{
  "model": "autoregressive pixel model",
  "levels_per_channel": 4,
  "beta1": 0.85,
  "beta2": 0.99,
  "eps": 1e-06
}
Rows from block 2, named by matrix and row number. Rows with one number belong to one neuron. Each number is 500 + 25 x the weight over its row's rms, rounded and kept within 0 to 999. All counts start at 0. Numbers have three digits each. After the name is the row's rms in percent of the matrix's.
# fc1: MLP up (model.blocks.2.mlp.fc1.weight, 1152x192), inputs 0-95
# fc2: MLP down (model.blocks.2.mlp.fc2.weight, 192x1152, transposed), outputs 0-95
fc1.27 092:491518476418473463504504472480533505526468499454490485516489485509503518536460528489478493499496526505519509500513511442491462501498474525495527488543521513504504487478485499502525481489480503513526469471570488505492490514457486504533486491501499508462469501489508502579457505534456488458
fc2.27 086:493493491538541518476520539525498499485436500539477501515496509501523520498494504490498557521506519490545517505453464538518463454474513368512485496552515493477510510503486506506478483486548489471476482478514507497475490487516491500484514493494520509507464487517483509520514528448495501526
fc1.28 113:505489473470526474528455522485450498524504487481529534489544510495534475541455543512468483532515535486458509499482490513519525433501483472491477521498472515503501480558524425480503472544530496481454504547492531503484518502496499505480488504519511520531480520539527506489515485505521493484
fc2.28 106:477454506497513505511532567505514479487499464503510494530466506457520491453492488482517498533490472468508511512483512527492474550511518468520491521555500509495496491503502522502503511475493516493531479515478488531498499506485495477503512463506448516513519508510492486515469446510527510473
fc1.29 093:500486505499464472492559496514509520485495484466470528486466524462512482467524489461471477503481488504500485481478522507527492490475468490526497487522475497500506481527487570511524506505499522445512413502553519525503488507525570503475514497505491475464505497486462520509503505504498517507
fc2.29 093:487485552528522474501471512489493502533458515465512516535533510522524499547466511508511492515492515483528505500499494494519467458490531475510484523460477508484475493495505475519551453462532504524453516502478516455486546494469491502533522528494554549474484475483517539478521527467484482499
fc1.30 108:493504445483495516500515478493504513472470483473501459512487480474457510464556457508518525463515494472531514503487499493493488497501506480497450431445526514506521506508542529496484480492482495491508495480552498558495470516491476484535503509512477471487514492478494508517539528498501494548
fc2.30 107:514512525546494514478462539519490490501516486501503499487477498499478513525445507485592492519523509493494500494500516470483514495468540564460504521538497493509479482513489476526476504482546521518499493516483552432571507508503521490467518537485486546493466504498493518516476484518483498491
fc1.31 103:502489481522553475490452522514426484500532505490514491505469477518493537482526497510431510553516502513535522490463510458504514488470480489512507494516505496522535535487474503516479436514570491513450519520519525508524523477513547491501528519473512502467553520484503551501545461521520486507
fc2.31 104:517456479470490510501463490505480507556478508513485497510526501491486491478502512499465518466475504500502506494518532491447498521492504490462501496506542543464504483492513519476465478488510508509511492474446528515450475533557502492527508463512461530460522490524535503494494505530525489497
fc1.32 096:470516518464526509480517468484524502464471509429525514476470493520493546538490501516494512544504535499483535485475480533511475515456468467509551478538494491474521493468534513529564516476544515465466493480541510463513513501456489496530511496497491515464508538484512553491474470513475503509
fc2.32 099:531543497508472509493524481531504512459524474526501466504498497460525516507534443525539539519520455500522449510499453452494485503511522496564489465477519493500512501502483526490502513533503489483497506487522497503555530471456477500511486486457506493581511511518475478510456488520512519563
fc1.33 122:481487541463495483487490477490497515507480505465472500503509497494547469531511508466421479505521508507479448505522509515526498498484487474515537503490475500495498531513520519493525475487519512489453483522527531503503516495524549517495464485497545515466514531515544506462479482517497498496
fc2.33 139:549536482508488531515480497474441478496501534505494495485510507506512515520501509490510535490498490493511488500511525420487517525463522517445465506508502538514488508489509532478486539524491512539529537476503499464489479528517493463520499495509473493502465533470531511535521510494479485481
fc1.34 097:503469495495519463482529488532486526468478457492503502534495456492497510488540512508491555499483520503542523520505447484501485514467508459498514441517508494503524530478534473505500501538520480472526513486516436490476498507493460483510528516497481517473535518474459517500512483468481501474
fc2.34 095:493520508491506546501473505509555492496466497524508500472494493449456498494507495480564477528522492458531492514526517522474469493486514504506478497509525504486469504583507527507499445516506502514532507506517499492482415493497482509481502491495471482545480491509567498514540468462516488516
fc1.35 085:492491455518525455507465468502484502523501493503537487526522487496479488538471496469438460525496461451527487512484493498503464482466514492502506493549524508510526523526518527494497482511534506503444482519521540513522447505516483425477476498513512460484498532475544512518569514511502510466
fc2.35 082:524493478483487511489518530541509543482449527511497506552504459485525490494500450517504509527523515513524511512487449483508520465504477475490535471553512476484476522461519516506467480481573508498470514510478446514504518466531529539541489502459493567497520525499519507467516485456505502518
fc1.36 109:468509491559512498505514547475446491489515450492503519448463520517524526484508499520502520505498482506479528505477495491498514500480510477520480515500535509504505449534524539493525454473496543457528537501498484497475533482491527472505518495494492457512493502499508517477508466559516503485
fc2.36 116:501462464459501497481512495533463486526448519511465511507479517487534512512503516485468511542537515514516526496473513489500487537528472538495514492549543475503510519477466488506510534524527513498534520497545532474519519473496511550491502501476456517532492503493502499527469490453513503491
fc1.37 099:478527539511525485477476508487504488482473472511537503457479522488466507486500505494450517519521520502495490546474496512485504478427452474509474510522507452491492486512518491520499465528536517482491524543491524517473492442497466510496523476467473516503475482494511500487517522497443519489
fc2.37 081:524493507488542488461484448516502433501480498481502502486522512461502499482478523476518500491512480500470507531493495502423496476498517497504519473478501460486481487482489484512485543486496507502537518522465508528525506457480449480494477440473511533521534517475518490544460486506528522547
fc1.38 079:525487544486508483515501473498493560479512460486478515500474505481481466489537503514462510537515514504494506507540496524568513535509491457505499471498469473516473506497500478526480472519533467500495464514485467469487524494474538431501453551507538507464559518493508496522518496507512474486
fc2.38 069:511478474483517521502526487482445513533510518495483483517497518474495515465483494491468516482543499557478508498535481493502496518501502461460517504521525476537505498525547509500491534468480545481505470514430515497505543481516523511525486518486468497509536515499512490483452458530514503502
fc1.39 113:489475499507537492477533495518458491460506460490541523482477499512503523489545515507479529507557549474520493508497464496493498499463513412508449492520506467502526494518570471545479473522496532496519503526507480470497442454522525483485516512497525458496506525478473538482530488511501502472
fc2.39 122:483494525465508521473471507499541471537450484463488489503520549495448529518459498473555516507494505515505519507518509524451482520463527454481485533525494493446490471522526532513526490476524494499492475494474486463482484514499488506520454468506517522490462485513517513506504485476518467475
fc1.40 096:491497458533510501541454509500492510484550463500478525490509476527531493491487524524520472508532518521535492498496463484521469501507504452520470490500505507503485470503497457524451470487495503481487477511450489463466461502476526494509531548532508444501547549530492494507516480470520480511
fc2.40 090:502532500479465485505475496483516496512503531509492480455511472500466481420531505492485517479545474489461526480491505488515511499499518500457507471460548512511512506538473521493480478469497526504482481490517510499455487514541497495510544468523509544532513466539515505481494522538503528500
fc1.41 098:482541464526505521500522456508514524470476475494472495510514477476499534469537498497526518498549542479515480471498475510495481489496488488486475475469539496504530505484539504518482507515501538517513544478533500542490517481508489469492513491458512459438495495527541540519473470488509454496
fc2.41 095:508457492481559523523447499494507438519515488466504522510516526475490510488478536496520488495501498476485525478506483500495458508519515495505509453530477511483514432538515510504519486465456495533525448465491503491496527509555486503505508491494527532488463467487504531530486488457529477550
fc1.42 090:453478490493498490488505517521466512414484461476486525485492515530515520481469477453512518547508481483510479510448472478506486469487530445525500515526514506512521497504517441489518461487490501459495478533533515494470454495495483493498544530520474473499487528488504507485507444562513509501
fc2.42 086:504459555477487506502489545482469498487521477448513510494494528487536503549425492513493520522457519520515532469507486487510473492486488434478501539538488501492506530519522472511516503492551477487497513479488466479484529505492513513497487501492495501525505496521485519516495517539508494489
fc1.43 096:461523464467501453565483501482533513480490500476530506478547513466515466531516489485512489506510445474502496491497504498507461458524488475485490514486497536499484490521523505476490471517492481478495515497517503502494495521458449481542475487532492467562498506534492486524498484497526487490
fc2.43 091:497521499500454486493507523509494453498470506493509535531559513495498497492504517490493499507519483527479421477498448496491543422503475538493505520552542514513486531494485497509449500497524520535510505484482486524498503548511504523479497505518521502499515500529485551489499490460499461489
fc1.44 096:521483512513476526528472496515480518497496506488491489521530484483466519482510499463480522499486488492484502460517470503542491513491479481482515509543500527547511488501497496479498486502524488481489477489441487480496477492480477486485488536467524511541508535491499555482492511514457460464
fc2.44 097:498495497476503496502504484485512491471508484508512474505476514526487521548494480536501503455516496535537470531493457501491494482478509477504513539448524465451490515537479469541488494495472538498564525506492488527467541444461506541522483496488543491490541489509488481470464487542502527522
fc1.45 099:536487527500515527508487495540488512502508525505495514506525507476462534529540491474520508553477492527518500466518476494500475482501478506490507478545521493502477512529463528532515472542547499497523462474499490483478465483515519473460435511473537511483480545504521555483514474486486448479
fc2.45 092:459495465491455482500475495427491479477511463476501477484478501538498517535443524544473522461529498477495496496483461487488476478495521502496538516452470474497512485475506485506461531474445476499506515501459503471542553470486478529535507512505497465540515500497472487509443531470511507526
fc1.46 102:543513515472488491492519483452463493473504496486522507501456500516509532496508503514496478552504519480500542476470504465520496516487489482531529465530522496510535473509515530524495503494536527492490479501508481475503538492486576508464492514484515495499482557441487573515501468488513487464
fc2.46 100:501509489556492471475445497479484472525537516531505498489536471513517508488510500506468506493545489484488529519489527517493496490503481543508472517422475504497474535512454489511496516505503532541512524500534548522507505510535480494475497515489488491500500510502605484515513481525503523512
fc1.47 114:503501443452496455503489468510484530531455495474483491499502478494546486527489500524515484486503502509501502502514487475517516502505484493508498474548479491533492478497512511503479526522500462491487502505510449458526490500502459523493515532487507496538508497532464509557499518452504501515
fc2.47 122:513472501535465508526487547507472453517547516528516509484479518502486500457491522509480542497508496506501471482458541469484537464481528485474468562487531505510506511497488509496520474526488517533482478498476534536470493477524530428534493499498519513473496519477545515480533507550487487505
fc1.48 095:481480428516507483494518510503450496457485519473484493522522503531526532540493516510491506525513533490528501457462485474498494485494509487516498512500527508511530473516514489523503499532511526502458524484516481515509478465516532489493500500463517475533478584481513573507495441528508453471
fc2.48 089:497516523516455508487478489512484455527500487469450487522525489504495556525505501499490515461519480522495467473554498528467491475500456499530509540516495492478503503519475536530492495505493497536519502454457502526480532489525500498487470487484529473477531545512513534538530531476494459525
fc1.49 116:519506485466509484500478479503521570431486486460498494450521503502486490474503448475544513537504515485504549497448512536506495467498513478501490453467527508515494489508512468495525462473517505505501488490535507510516485509442457503501512513505469527506467473533515520453490477531485495552
fc2.49 124:491518542554481499508486529464463506469552462480506506485489517468505490495490537499499506478496500514490473498524476483497510551505518509485474511468446493512483523494527479503465511557490485535520552494447460506476496506496510464505456508509519483531513492504501496459517510586484489451
fc1.50 103:509495501518501487493490485488445524475561491497523513520506510511517481540539499543478517531477540507498503502498479515519493445506506495501490488495461523478493484531517423507525505526516490449473492491477488457500574524486509485463505491513512485512541523492504508551529499517497484523
fc2.50 106:453445489444519489508511539514499480462454469498451514506501517502510482498452514485537471495511487497543481514462498507504505488500528475533505554479489489507496454495497522490517538485500524497484481499489510510478476503466490495532545524518478512500504521531474490467494492460524501469
fc1.51 111:485486507496493484518529485486519495461535483480534541454475492504494504502491490510501504538496510456462471483467508525518492517524482516482494497480474520496516519481529452502511490476497521506507500491520515462501496508466509502489495515505512488494487495479496531521478465439535482486
fc2.51 110:485514445550470508477526419475489501497500483547487469503483478511518493487505470522491466463461501469573530519460476523492460469516490457546507522454516503489522568493546464510502515503482501492536545515525505531511486489532501499509497482480491461497544515486500496491518508515499506536
fc1.52 115:546471460488471522512499528502508514495527458490494526511512517467529506486480477477523529559518496520542526479487463505506472517481488490511515491557483472503506523516523509512485518499468513490513468506492473497522533461469533493509467497471522469511552564526513503478449472516509488534
fc2.52 122:508468513504477526491512489522486496407519457530490521495460454539524515481511477510535508508507467517494430519460501501516504513515526487501527514502512507490510492510470481488525510528487534543517488494508548457521489507485540499486514506508449539530493516488485494450480484466497521497
fc1.53 084:496483493485585435512486458486512518521480508488516515485521482460548478538512504505470470520521500479502519496535523509529505498494494443500454513508519513503471485505519525492496464481536508490459516513529510515510456506524455501492460511510527507518486496530523508542530497467517502500
fc2.53 071:519548542510535444509454477454512455531480479506481483541498512478514469496451507487465484494510487472531481513524543450491522490501519476475483499486516504497499548554494497497485481546476524502505504518515542482469473498509483518519510497509517550474482513511532497489521468544509503450
fc1.54 104:497494470484561476507471494481461528516465487452533495503524498462509469524457513515437492493500470522458483483517515503512517499472474473515457537519470494534493471515515500490509501524504476492478503534522469563449450473496500492486465498494505512520505488503496500511557539524467483479
fc2.54 109:537492461515515497509505486504501551513502536528500479503498483463481494480521533517502489544511485523482568483526482527498518523531520485484450475519553458484512494538480471535470488501519503514504540495471486561439515473540520497476493459484490513503515512536475486468548500544503510494
fc1.55 084:502525462474516489510474489501502542496479508452466527507469462519484498514474510444474498480519506480499528508544513490568492531479457468525505519509463501520507487496506507488502517519520448493490470523532502492467495486479477515511466541486505480485523472487510496559522528483503493503
fc2.55 081:528469458469485498516487522503480534550476503471465509523505478488533513482465535488440502496552518489511503497520434478491502525540481505475509508507444499505482496475522499489459505531461501540525481505497511487523484481551491491515478494472498509521531487505513467512524527506509460468
fc1.56 089:542520508525491455506490502510455508483507507523528527516479498546498503525532510513509483522523544505552471500448496459512491517485465465534441474515479504529468450503485500514493459487492525490510463490458494476522479478456529528483516544488503442491512515503472515490536519486492486505
fc2.56 082:460548443548502533504467448519502412524468489506515511526469521495482504508522529524455475502490475511492455455462499488516501536500508503523497503484513493543514485495468530516484503477523499488468552495503486517491524478527476499478491532483499501480504481468508519527474522499498481493
fc1.57 122:542504484508537519501479513444506514467537498506519498511466485490481523498517481515557533514510500480513533499484482493509467492480463502491494493518532495514495484541522510517472463485520468510543502487522445450506517497471472513480494529478496496524501460483513519538526505449477482557
fc2.57 140:479463540466479505487531470482475492495493499504462518506521531507531477516460505475457464473510498523505482490505480506487497490526516526482531513496459502496508516485517484501498503548484507507469501498497526506482492503512538517524474497500518522469538553492495493424472498566497494484
fc1.58 101:497492520492544438524506494471488519462513483525509499494549492527522478558507492477507463496495509499510503526474463449501471461505516474485494518515483507493454477574505477511520478521535473467469460528490506459457518484470522498474506513508531514558500527519523526523553472561498493519
fc2.58 102:521480532459529478517540496522507513496458493455488494486478502425531509478528485514561478521527495511498491475497463502510537520524507480511543490472496511509505506505466533497502514515483486522502461473548511510479509501497517480522489497489516571499518529501493527501401472464489493506
fc1.59 096:487523515511532475486522464487464470482485465491536514473443504525490517536487502543487462534519507502481477513507533487504509497483499473529484499515485460505549496498538457563508471508524522484458519532494534453504534438495511535503515496461493493504460498453478508521505471492517500476
fc2.59 084:474462479518521511512495527489534475509521489511496485516505521494446476498474488503503481490496417477478486518498495522440498473493508561527475498489547465433512466528519535509494487477504480473498508518480494545479515486507514487509496480511500468524526494515462453534526491529559509540
fc1.60 097:473483512496454508481476507480481506538511479507527488488452473474465551464513492522479545521483521491471535501491465490525460480467432507547532504541509484509528507488491518531487465504547481495519521495488473513479535501497523473487522528462502489501531524481506544525519490509491474519
fc2.60 090:485478529478480517490503553538470480525470528540508506534499522460553524439494522490495566500517485499487481487485455497504534462528491544465521470514539511528519460487479542508468536522506515519495517499502504490525546511471546458492491514493480539488495548471508515509449505496470492477
fc1.61 092:434501486521506520518491492490541546479499506521508513462530473473479457496533465496521513488470464490466480523548496519533464526510510479492468524461555512520451469525518513489532465542493491464485510516547483500487460482488471455493494518493500429524509483510514505509522494518481496512
fc2.61 090:555504526480490510486522529509491491451544499482522500512488498526493534538494488473533486500456523514504505492506478491500468524509467482475495458562505514501521520488513488523499488519494538475502448479519457453482508509415495496497532482497558501541476567458473516500507478516472512489
fc1.62 103:477463450525515527495470483476471519504516477484516494489444491485533534509467564537480534510492512494475527491489453487524481514511476491500545491506547507510515488476513473510486486521515502503519505510572468496483541496513532508520485522465497462479486489493542524536513511488503486491
fc2.62 101:531525506511518511507507469523433513512515512518445524549516487528562501521497459523558500521493498485512489528505482463517515505509529547537484512490463545445491497531498479509504532515492512530527516458490510502503472517491522482495479493474503493478554539479517506466449489471528491490
fc1.63 082:480498468463509478509540488508556523492508472455509505518525486489495459509533530496479459540502522489530548497486462517505456470506544496484475526510505490499488464478500505521533516483525494487514516499530505516474471498477509485503504509497521506446518467523487491509476436551507505484
fc2.63 080:517508546516537506500497505535495496553466491505485496499513503450542498491496438516520520535497489512477445501519513450516548477511515466530490491537529491499517537500477471493485500515517528509482469487548520519544452478477495520529504491498484497499472493553454501530503524434519510521
fc1.64 111:479517469507525480509504479481515522489495472492483472505495479474487479461554458511518495466507503479510525498491521521508486496510503481472413476495538500510496498539544509511476449506486480482511499508522504500462441495517486477533503506502483459481528476486499495570528515487511486514
fc2.64 110:528526519537452502483457498493537504534468544494481522475495501515495488543472497488568492524521501496481479495520532481508534501486540554452486508510475499517466482563485502512478513495512511515489503523510542466551496495520528525435496536481505517477446487513522520495486498506490504498
fc1.65 109:518506526501511516498466505473475514521532511486505525494519525476516523487477523476447526514480518512489500477496464546542496471467502485484479504518508494552480475483480486514482506483541515464486496508453489475495489477490500452467487533476566487519502530525496548473514519541467465486
fc2.65 125:525532498495519482495477498502542486508478510542494495513469490548511497543486481497535494485446505481537476509472449517488542501504531512470499576526495510491496526514487484498460511464479474497546497492513478483505470510477435533518485506509540484525481474503450503506472540499499472479
fc1.66 102:475478462442524463515534464489499503462505508495493486473487509484495484536510451446516452489487488490538512514468492517505489483509493489538484495516507525522495502534524529491502492476535478494508457501550476546509485497505529490492503511505536534489459483515496533495543496511472501539
fc2.66 101:446481505486506523504491499529520527499460498485517521502537474489498480517530463495486486528484464504508470489552484565521494474509469482495511518518545483516451513524474495527527514507543497480432501497498497515483529493518523451514500533488536508493532540496518521503545478519478485484
fc1.67 097:493489492450510529500467527532531510513525472539511505468439475470473538486494483483500512512508519488489541519524509494533469511481483501503493500502549498498502485559478541516477516470521535490496446499506477492477485507491504485448523507489487499514518508503531520539532499522486484508
fc2.67 094:510491495454536470504543514522486560498497464489475484504523495493495481460465493497461489499508493526488500555543483496509528474522524526491471492522549522495511459513523458471472489512480516456473508505446468466499523544477471513511497493533469526515519505521465465475486482525511517489
fc1.68 096:503467498513534444532511471488477523485497494481488518521542485506490467517472505482505461503471506502523479518521481489507464446503491448491502499508542517509456466533546428505531444495501516478526502509443514488486465495461512515511517525504509486461497506520476533464534486500492479497
fc2.68 088:502499523553511508510471494499494505507526511480518525474509497467515518476492562482468496512525514474499526471504475513522462541500490465491525552511496517535501537516492487483459511476526499540530561484498504501490470515536481440477479507511481490477499503490548518487472550532473482481
fc1.69 095:472519516509533509489470537468479484491491489462528478453476523496515507487537485534488493540489510492437539477486539446517502499515527486527527441497520499508531453525505514496531483492522514445438511514511483486488545500464530490498501486500464510561526516484527514518477485488540507503
fc2.69 088:519510515468486513510480524539440489490497514476510482507537488513509528460487464513484543509537500517545517485521516523524480438494494518509500464531511497540522538443478482496465499500524486503496560485466493496471536504464488479479507531507485498497524551472514509501500483499462495519
fc1.70 105:463487522511534461536483553459503504490507479505481469450516467509462509498514521502473491483515547508455516471465497464536468519524466491494491503494540522531497488559520503488498450475530502504480458507492502461435510512521550524511479515502537471513495522500522533546492438517491470499
fc2.70 097:440482565457523482504478509470506527470487512488515499512485514511455498477534492522446494503468492528486520492485504513503496497513517500519533487497560507452516501481508472508499467492497518545473495444491435512501537521518517539512519458477528547492492450525480513446505500546473473552
fc1.71 107:501500497544531503503497485449491500495485506487566491496492476504512492496468513537487513520491546437502507535487503507498478459459461473494515460516524509523485484514548520473544456498501517471502536532517526511545493486490500506529513501480496512514478500493528517458487431515484527502
fc2.71 098:545505483504498494475470485518451462507471467478524516462499491498452516472543487535516552488525489511517522538481494532468518527502496531530479482496507468510510482481510519507466517472462505546547496500467497518518534474491477487494472479478495513501501514462491498530472516508510516499
fc1.72 100:534452492487477499503541526497478499490530450476510486506489515477497516492484543500516548549502507493496523503466432491494453470500501472484516467588498484491524496495515482511462523465554497466507469501476451497538541494438543482469488502495534515533500536494472519491489474469508486496
fc2.72 105:499477489488497518492450493499522488448505478491498500454496496485523486537537433473468544515529488529510512495478537504504514549509497497493485480480516515509485516517513515477482510505508514503520492502552479490520464504495452529534481496506472494589458447502520519515510509476509521487
fc1.73 111:533492470499522491481498449506517521444497495512504501516486483490470531503532475489544508533505522478529533502489500472496464492473498493485521437545494488521494505509519514522488478497509478491549444514527469459518486475500478512470514532462505521509496485495522529541506470432484489538
fc2.73 117:462489532477471534517509529459481496496545487486480504498518523487552486509471496485487540494508513480491474491499463522493503503508500527499485534475490528513487487500527497487496523535475486504449554505516498496490485520457497489526491497516516484487488520490503503434460506574492497481
fc1.74 007:425465494500510488468497503516546473520524449506493498513523526489464481485515506506506503527480524476487564498506569487484521478483483537514482491506543522497510454487518491479511532530520529463509483527491456496472506511529516510505463531456499493471469544462527497490494521494559473473
fc2.74 005:509514516456534496542486515543502455504484533477513458507510498477471499499512533496501494520498480471526491565481502515546473494588488510495491473508443479524531543502492467481536526496517515536481505485486475504499489484453504503516489491537513486467482470439535520477473469514498522497
fc1.75 006:430457547489507496486508492526538468515551502492479458470474477529516528540507512493505495517440519494481511492507541511484448493486493497477482510515515464556503477483479509450478499513526537533512530543502475488474515527506500503512483528526488524521533492494571487501495498498561492509
fc2.75 006:520513535511497522545516489562487468516499513513516499484524492500481503493493532526513491477461479473518528546495496508540500509475531462484510471482498461477472482523507517472512508485490458527495487476497493517515470539513518522510523523488496486530526496436499531506492525518462451524
fc1.76 102:478468500524512530518513494540489506471455499469560502468491497459483507507504453541538473542479459503489522491499503459506488529501492479554517446496511508495513484510508520475532508483552486461495485493490498496490488500469526493474517489503475498544507507506536492544520514453518495498
fc2.76 103:502507497508511494503519507455488502492514505522495499505472511512510513540510507519481476471483497506516487482491500524493526516542486568472508523489503517514508530482510487494474489525480504512539548499502498524481537514490497533514483492502482498460496504471478477447469475534501514480
fc1.77 108:526527517503504452509477508462471545517554516489500489489493481519469490510480489468431478492491482509462553493527534485516510483495508511534526502502507484522495525490486486518488528514532455515447508530526465539458504478454525469492465517480537536487500500488474504491552490551492480527
fc2.77 120:478475511470505510508492489491516475492513515486528494466478527495502497499477518515487490538496512516508525491539521524508518528505527479457534477494475513508541527501509503504507545479508493493499541508493538512512528494540534505525519496502461532491478504492524493440517517544495527468
fc1.78 120:496465460501514520485519535530477505499542493431470511523508481498527547512501501500511529544519519488519506463498479492486503462491521491461519490522524473474544496517522479545481507543552550490479474478502477480486511455468556498497524490469509510520501501549488587482533493488549482496
fc2.78 111:535527465519502518504486480525454477519545518462483518506506433475514518483523528483479510510510498488473501462473496510475492493510501526509511501501482497491543504516496527518485505510507491539511517456491529482504500488521512490487480468481505527489534519472522534520478520463511479533
fc1.79 101:492503489498514550509495503542497545521505455462475546502502485457515501475520474510504541530514495515503517481559478492515498521494526486514483475486552486508507468493473528494476509525520511468469547479490457503476543504467491460477531513516478503486546489531509492517504505495517492540
fc2.79 106:497477464450499471504505523525527493513454497508473505508491493527491471552451483498475493489524476502567493540503514494483515501490525501505523487507477482462487529445519492499465502492536518484497486513484492487484481503546488547526520507521524485522496461513441459488522473484504507491
fc1.80 105:435490509506506518487458510526518503525482463527491521503527538504511499525503531459468495528504496497485471523508498510501468477493505495470498512557552456482436440539488502543510467518502518468479449518472525472471493467499506459520521489500493486484532532534486498550516486539485492495
fc2.80 096:527497500513492508487483476454479495491492489465489491451516516498509514450542477503501509506464480503487494499474478497487509491488469492493489462451492506499489533453489522494513474509517482487517497496520492483501512503532480477471503497503526509490472484480505516480533535477509500526
fc1.81 007:501537528487508489500502475451476485442512509499512460501499564472545512512525524501525544496493480504459480541508453513498483526520488511513503509550467437520466518492495503511511495511485492464454476498503547549543451471510507481514489565534500488499503489521496515506480481495484502519
fc2.81 007:485468514519501467438490534474537512504503485498512474492500513479485537509513453508498518508465521514520529503510507471486522486475458498501475531499570522547508468483489463512501533523462526511523528534512520517482542527516501504520460483506504494510539486480483489480478481488541503511
fc1.82 079:511418509473529511499509501503514494474464534484514508555519507507516471504522503485456497509525512488532552491480487529512490488505508446476512540584513488505526471508530530497475473515529504485459468521483470539522481487518554488486465506502499532504504460489545501460508505493486507481
fc2.82 092:507484509523477497506476507462466474513509493524492485508486508487509498466450534507453526479460510501467438503497504458515557508507487551485520493539529509528536516516497491500440491506504493531495471499530506499488502507453521501484506510500519508493499521497497517528563498507499485480
fc1.83 087:498490518528462505548499497469489509507459497498489473477474525531459461491498497510514494514520480497524475512507518468562482518507498465524460494507517508547485462510480498482495482492484453488479494536504475500487523486453531491496438571505517453491502497477489499550499483537493488489
fc2.83 087:509520510483527469471499454486517468545499470495511481527515472453563517514482492487469484501504509470512481475470506525485505449473529508480503456543486486491517514500521478520503500518481510498507535491475520502487518491527484513499525464496515528492534537484554519498477468483504488535
fc1.84 105:546530478520513489517474474449485508518530511471524504473491475511498496518495474519464497512504524513517481480499513472487518501497512520528511470501544514532499523474482501514468535492521500516504519485548475512525510499459492451510476520490496495491489469502508523458539504520500479498
fc2.84 115:439488497532481493490535518471531503484520501500509486490478491489508504444527550512480510477499490480478557512458501545529484455480445420502488501480465507468507526500526489492494500509510491458511516521478498538506473500582508499511493486511485480477522509488517481474510536501521528495
fc1.85 106:513526496465481517496510498501543524478538464484526526507480515494507482497494486526538529549514503510513524513482438548503475509494493486513508469505511480484506496453544490497519504491505483466490532516544479496521548490433458505521464503504539479471505490501517489497458466511526514560
fc2.85 119:505509487487505535479520518500469494495494478522515472492489515473524506518535488527515537521510516512528428503523491409487545532470504477503431495519507509486486485487511509498482527555461516488503496491444458510508508499512518464510475495505482469582494508512487494539490506484523502493
fc1.86 101:517509503488501443512483476460507510531524495496495500501503514497522480552500480491539479525508479476537538512530479493512485497482489501542491545501457503515502516529545482492509519463497468505555527518534471522450469502454484504476459505502516461480523518494508501481503485496527498489
fc2.86 103:514500472481449501488490549508536488502457499512508445447510495532451495480510476459499510536528449501497524513486480546515519491495526470500472430526509490501516477525498523503418522464523499476465496505475492518517516502506484497519490505513514489541455486497536484468516506482484493494
fc1.87 115:456472459577483542528487532512523529491455484476514503482500482464466519490463534535488562530509519499506483509500504471497444491512507499499500486515517493485495493475491500500504512490491497490520482487540475512530537507491528472512501498496463513520509486533489486509530518490523482505
fc2.87 120:491512543470546456521508482462489499503486478476487497510495502548520499564485530508523455447512501493500476488545523478526541505502527512504527539481467517485512511516517463498520505501472505525510507498475517489484510509547529537519468517495520503458501506487504489497483453504513495471
fc1.88 100:490465484545485512508503499520466511487502464535512519470474503505478516460505487507486504532482480496499483503453493521503496464477487482514471502518523502518498488493512488518482456500544526487530477485497497501471507495469509431496493525497489487486491501486459527482524507529501459458
fc2.88 094:522455532437512509470507532533469504520496487470462514483463514480546511457501536467485522510540519537490502514524466506486543556497506472503512500506494468537487510491473476495481533511503512498517481527505493487529499484516520499512477520496515554504511523478508488481449502441482491501
fc1.89 100:516512490471481483509480493478501525463550510511473485499522510488525482490531505471488503496512506509525487479485457534499480490519486501494505522487509504509477512482500526515497473436502481515478498485540497518510494500455508498516469508496561498485531539516475515473506479575469468520
fc2.89 102:477470453460479489489517498529503501503464540471475483467508457506501511495542505474514493512522490502515540509478548542492501486510489436484489464473492509498485480536488534494478508481504547500510490477478530503515447491549515524517483480495487468557485522499493497493508522424473498500
fc1.90 077:525545511480537456514495514471486522506528508455509480528466501520495507519537538494463468540483512509505522459507491484547486491503498520502496526525476519523489497488469497515541534486491504504492504485528469490496500512423514516497479511474515491427524510474500532491481490478479474483
fc2.90 080:518482499443494494491499510504467510512502516533509500455504498500514493490494497523514503523546514503527514521476490502521509512476485415522516479512494510500517518507537519499421545475547493494486491493497513494547478514534497521520497502504504481532485500526494496449536490475521520535
fc1.91 094:510462486523502519523510486490497494519494501485544493471525489485491491493493521524484527513499526463549467505518492459500445461493493497457493457544555522534476496525499516473517495492484521487495522501526535494557509502477535508521507507481535477495451514530497539506484467498499516520
fc2.91 087:520477527537509494494503519477480476535494495501489494492500517485463492464496495517466582484536474508496508523447488554496510505527489502497448443540521481492479481511513519522479545490471503506493466478472474488523530516504477514507490507523512531508535506502501490504505511486510511545
fc1.92 086:476492491429521471529493497525547517466501504446510537474488521524490481493526521476516475511515501511507538502464483576500472489493500463501505519502501498497497474498518520496510480457527478490505488514511525487475461496472524510522496506516512511456474484507446501494459480518502498486
fc2.92 097:556525511475456480482492489511472470530524478515490532463482509483532492481517451526507542535486538510475468507501524458497526474496475533520498471499515505504511529462494494498490482508511496521483465478542504494535497502481485516493505486502504482525497476520461514560504503477508492533
fc1.93 105:478452526532457521514515507508482498513475509496518462528525485510437515465526517490475531528466496462492486470513492457494464501506491498480512517539481521528499505523484484498496454515521504512497453469496484536491474503490514487500492513489512511537501506479482536480533513490478464444
fc2.93 106:526526546479507468509523454502509497477500498493499493444483494533503495548515479537521455450499497516485447517497482472506490470477529478519487511474542498473482477523486473513491522506510534503535556476454539480465534511418502522493500491516486469504505512492490499525477509489499518507
fc1.95 092:487437450508509511487479505517488521501503496489498467538487525480529514529503531490450497527467500518489507508475491496499446455501480468478530509553510475477513514500496485523527474504549482451467472540549526527481500451542543512519452469467524496461499492505571510506511471489497497487
fc2.95 095:481515525489495468505440473485488504513517515554498498506514500546497503543455583513455516498509505503486506494553500486529555501486541492484499510514490491509470482518470443501501496546500492498452514500495522522455527492493501521516480515496571537474454509521493501528506470509490505489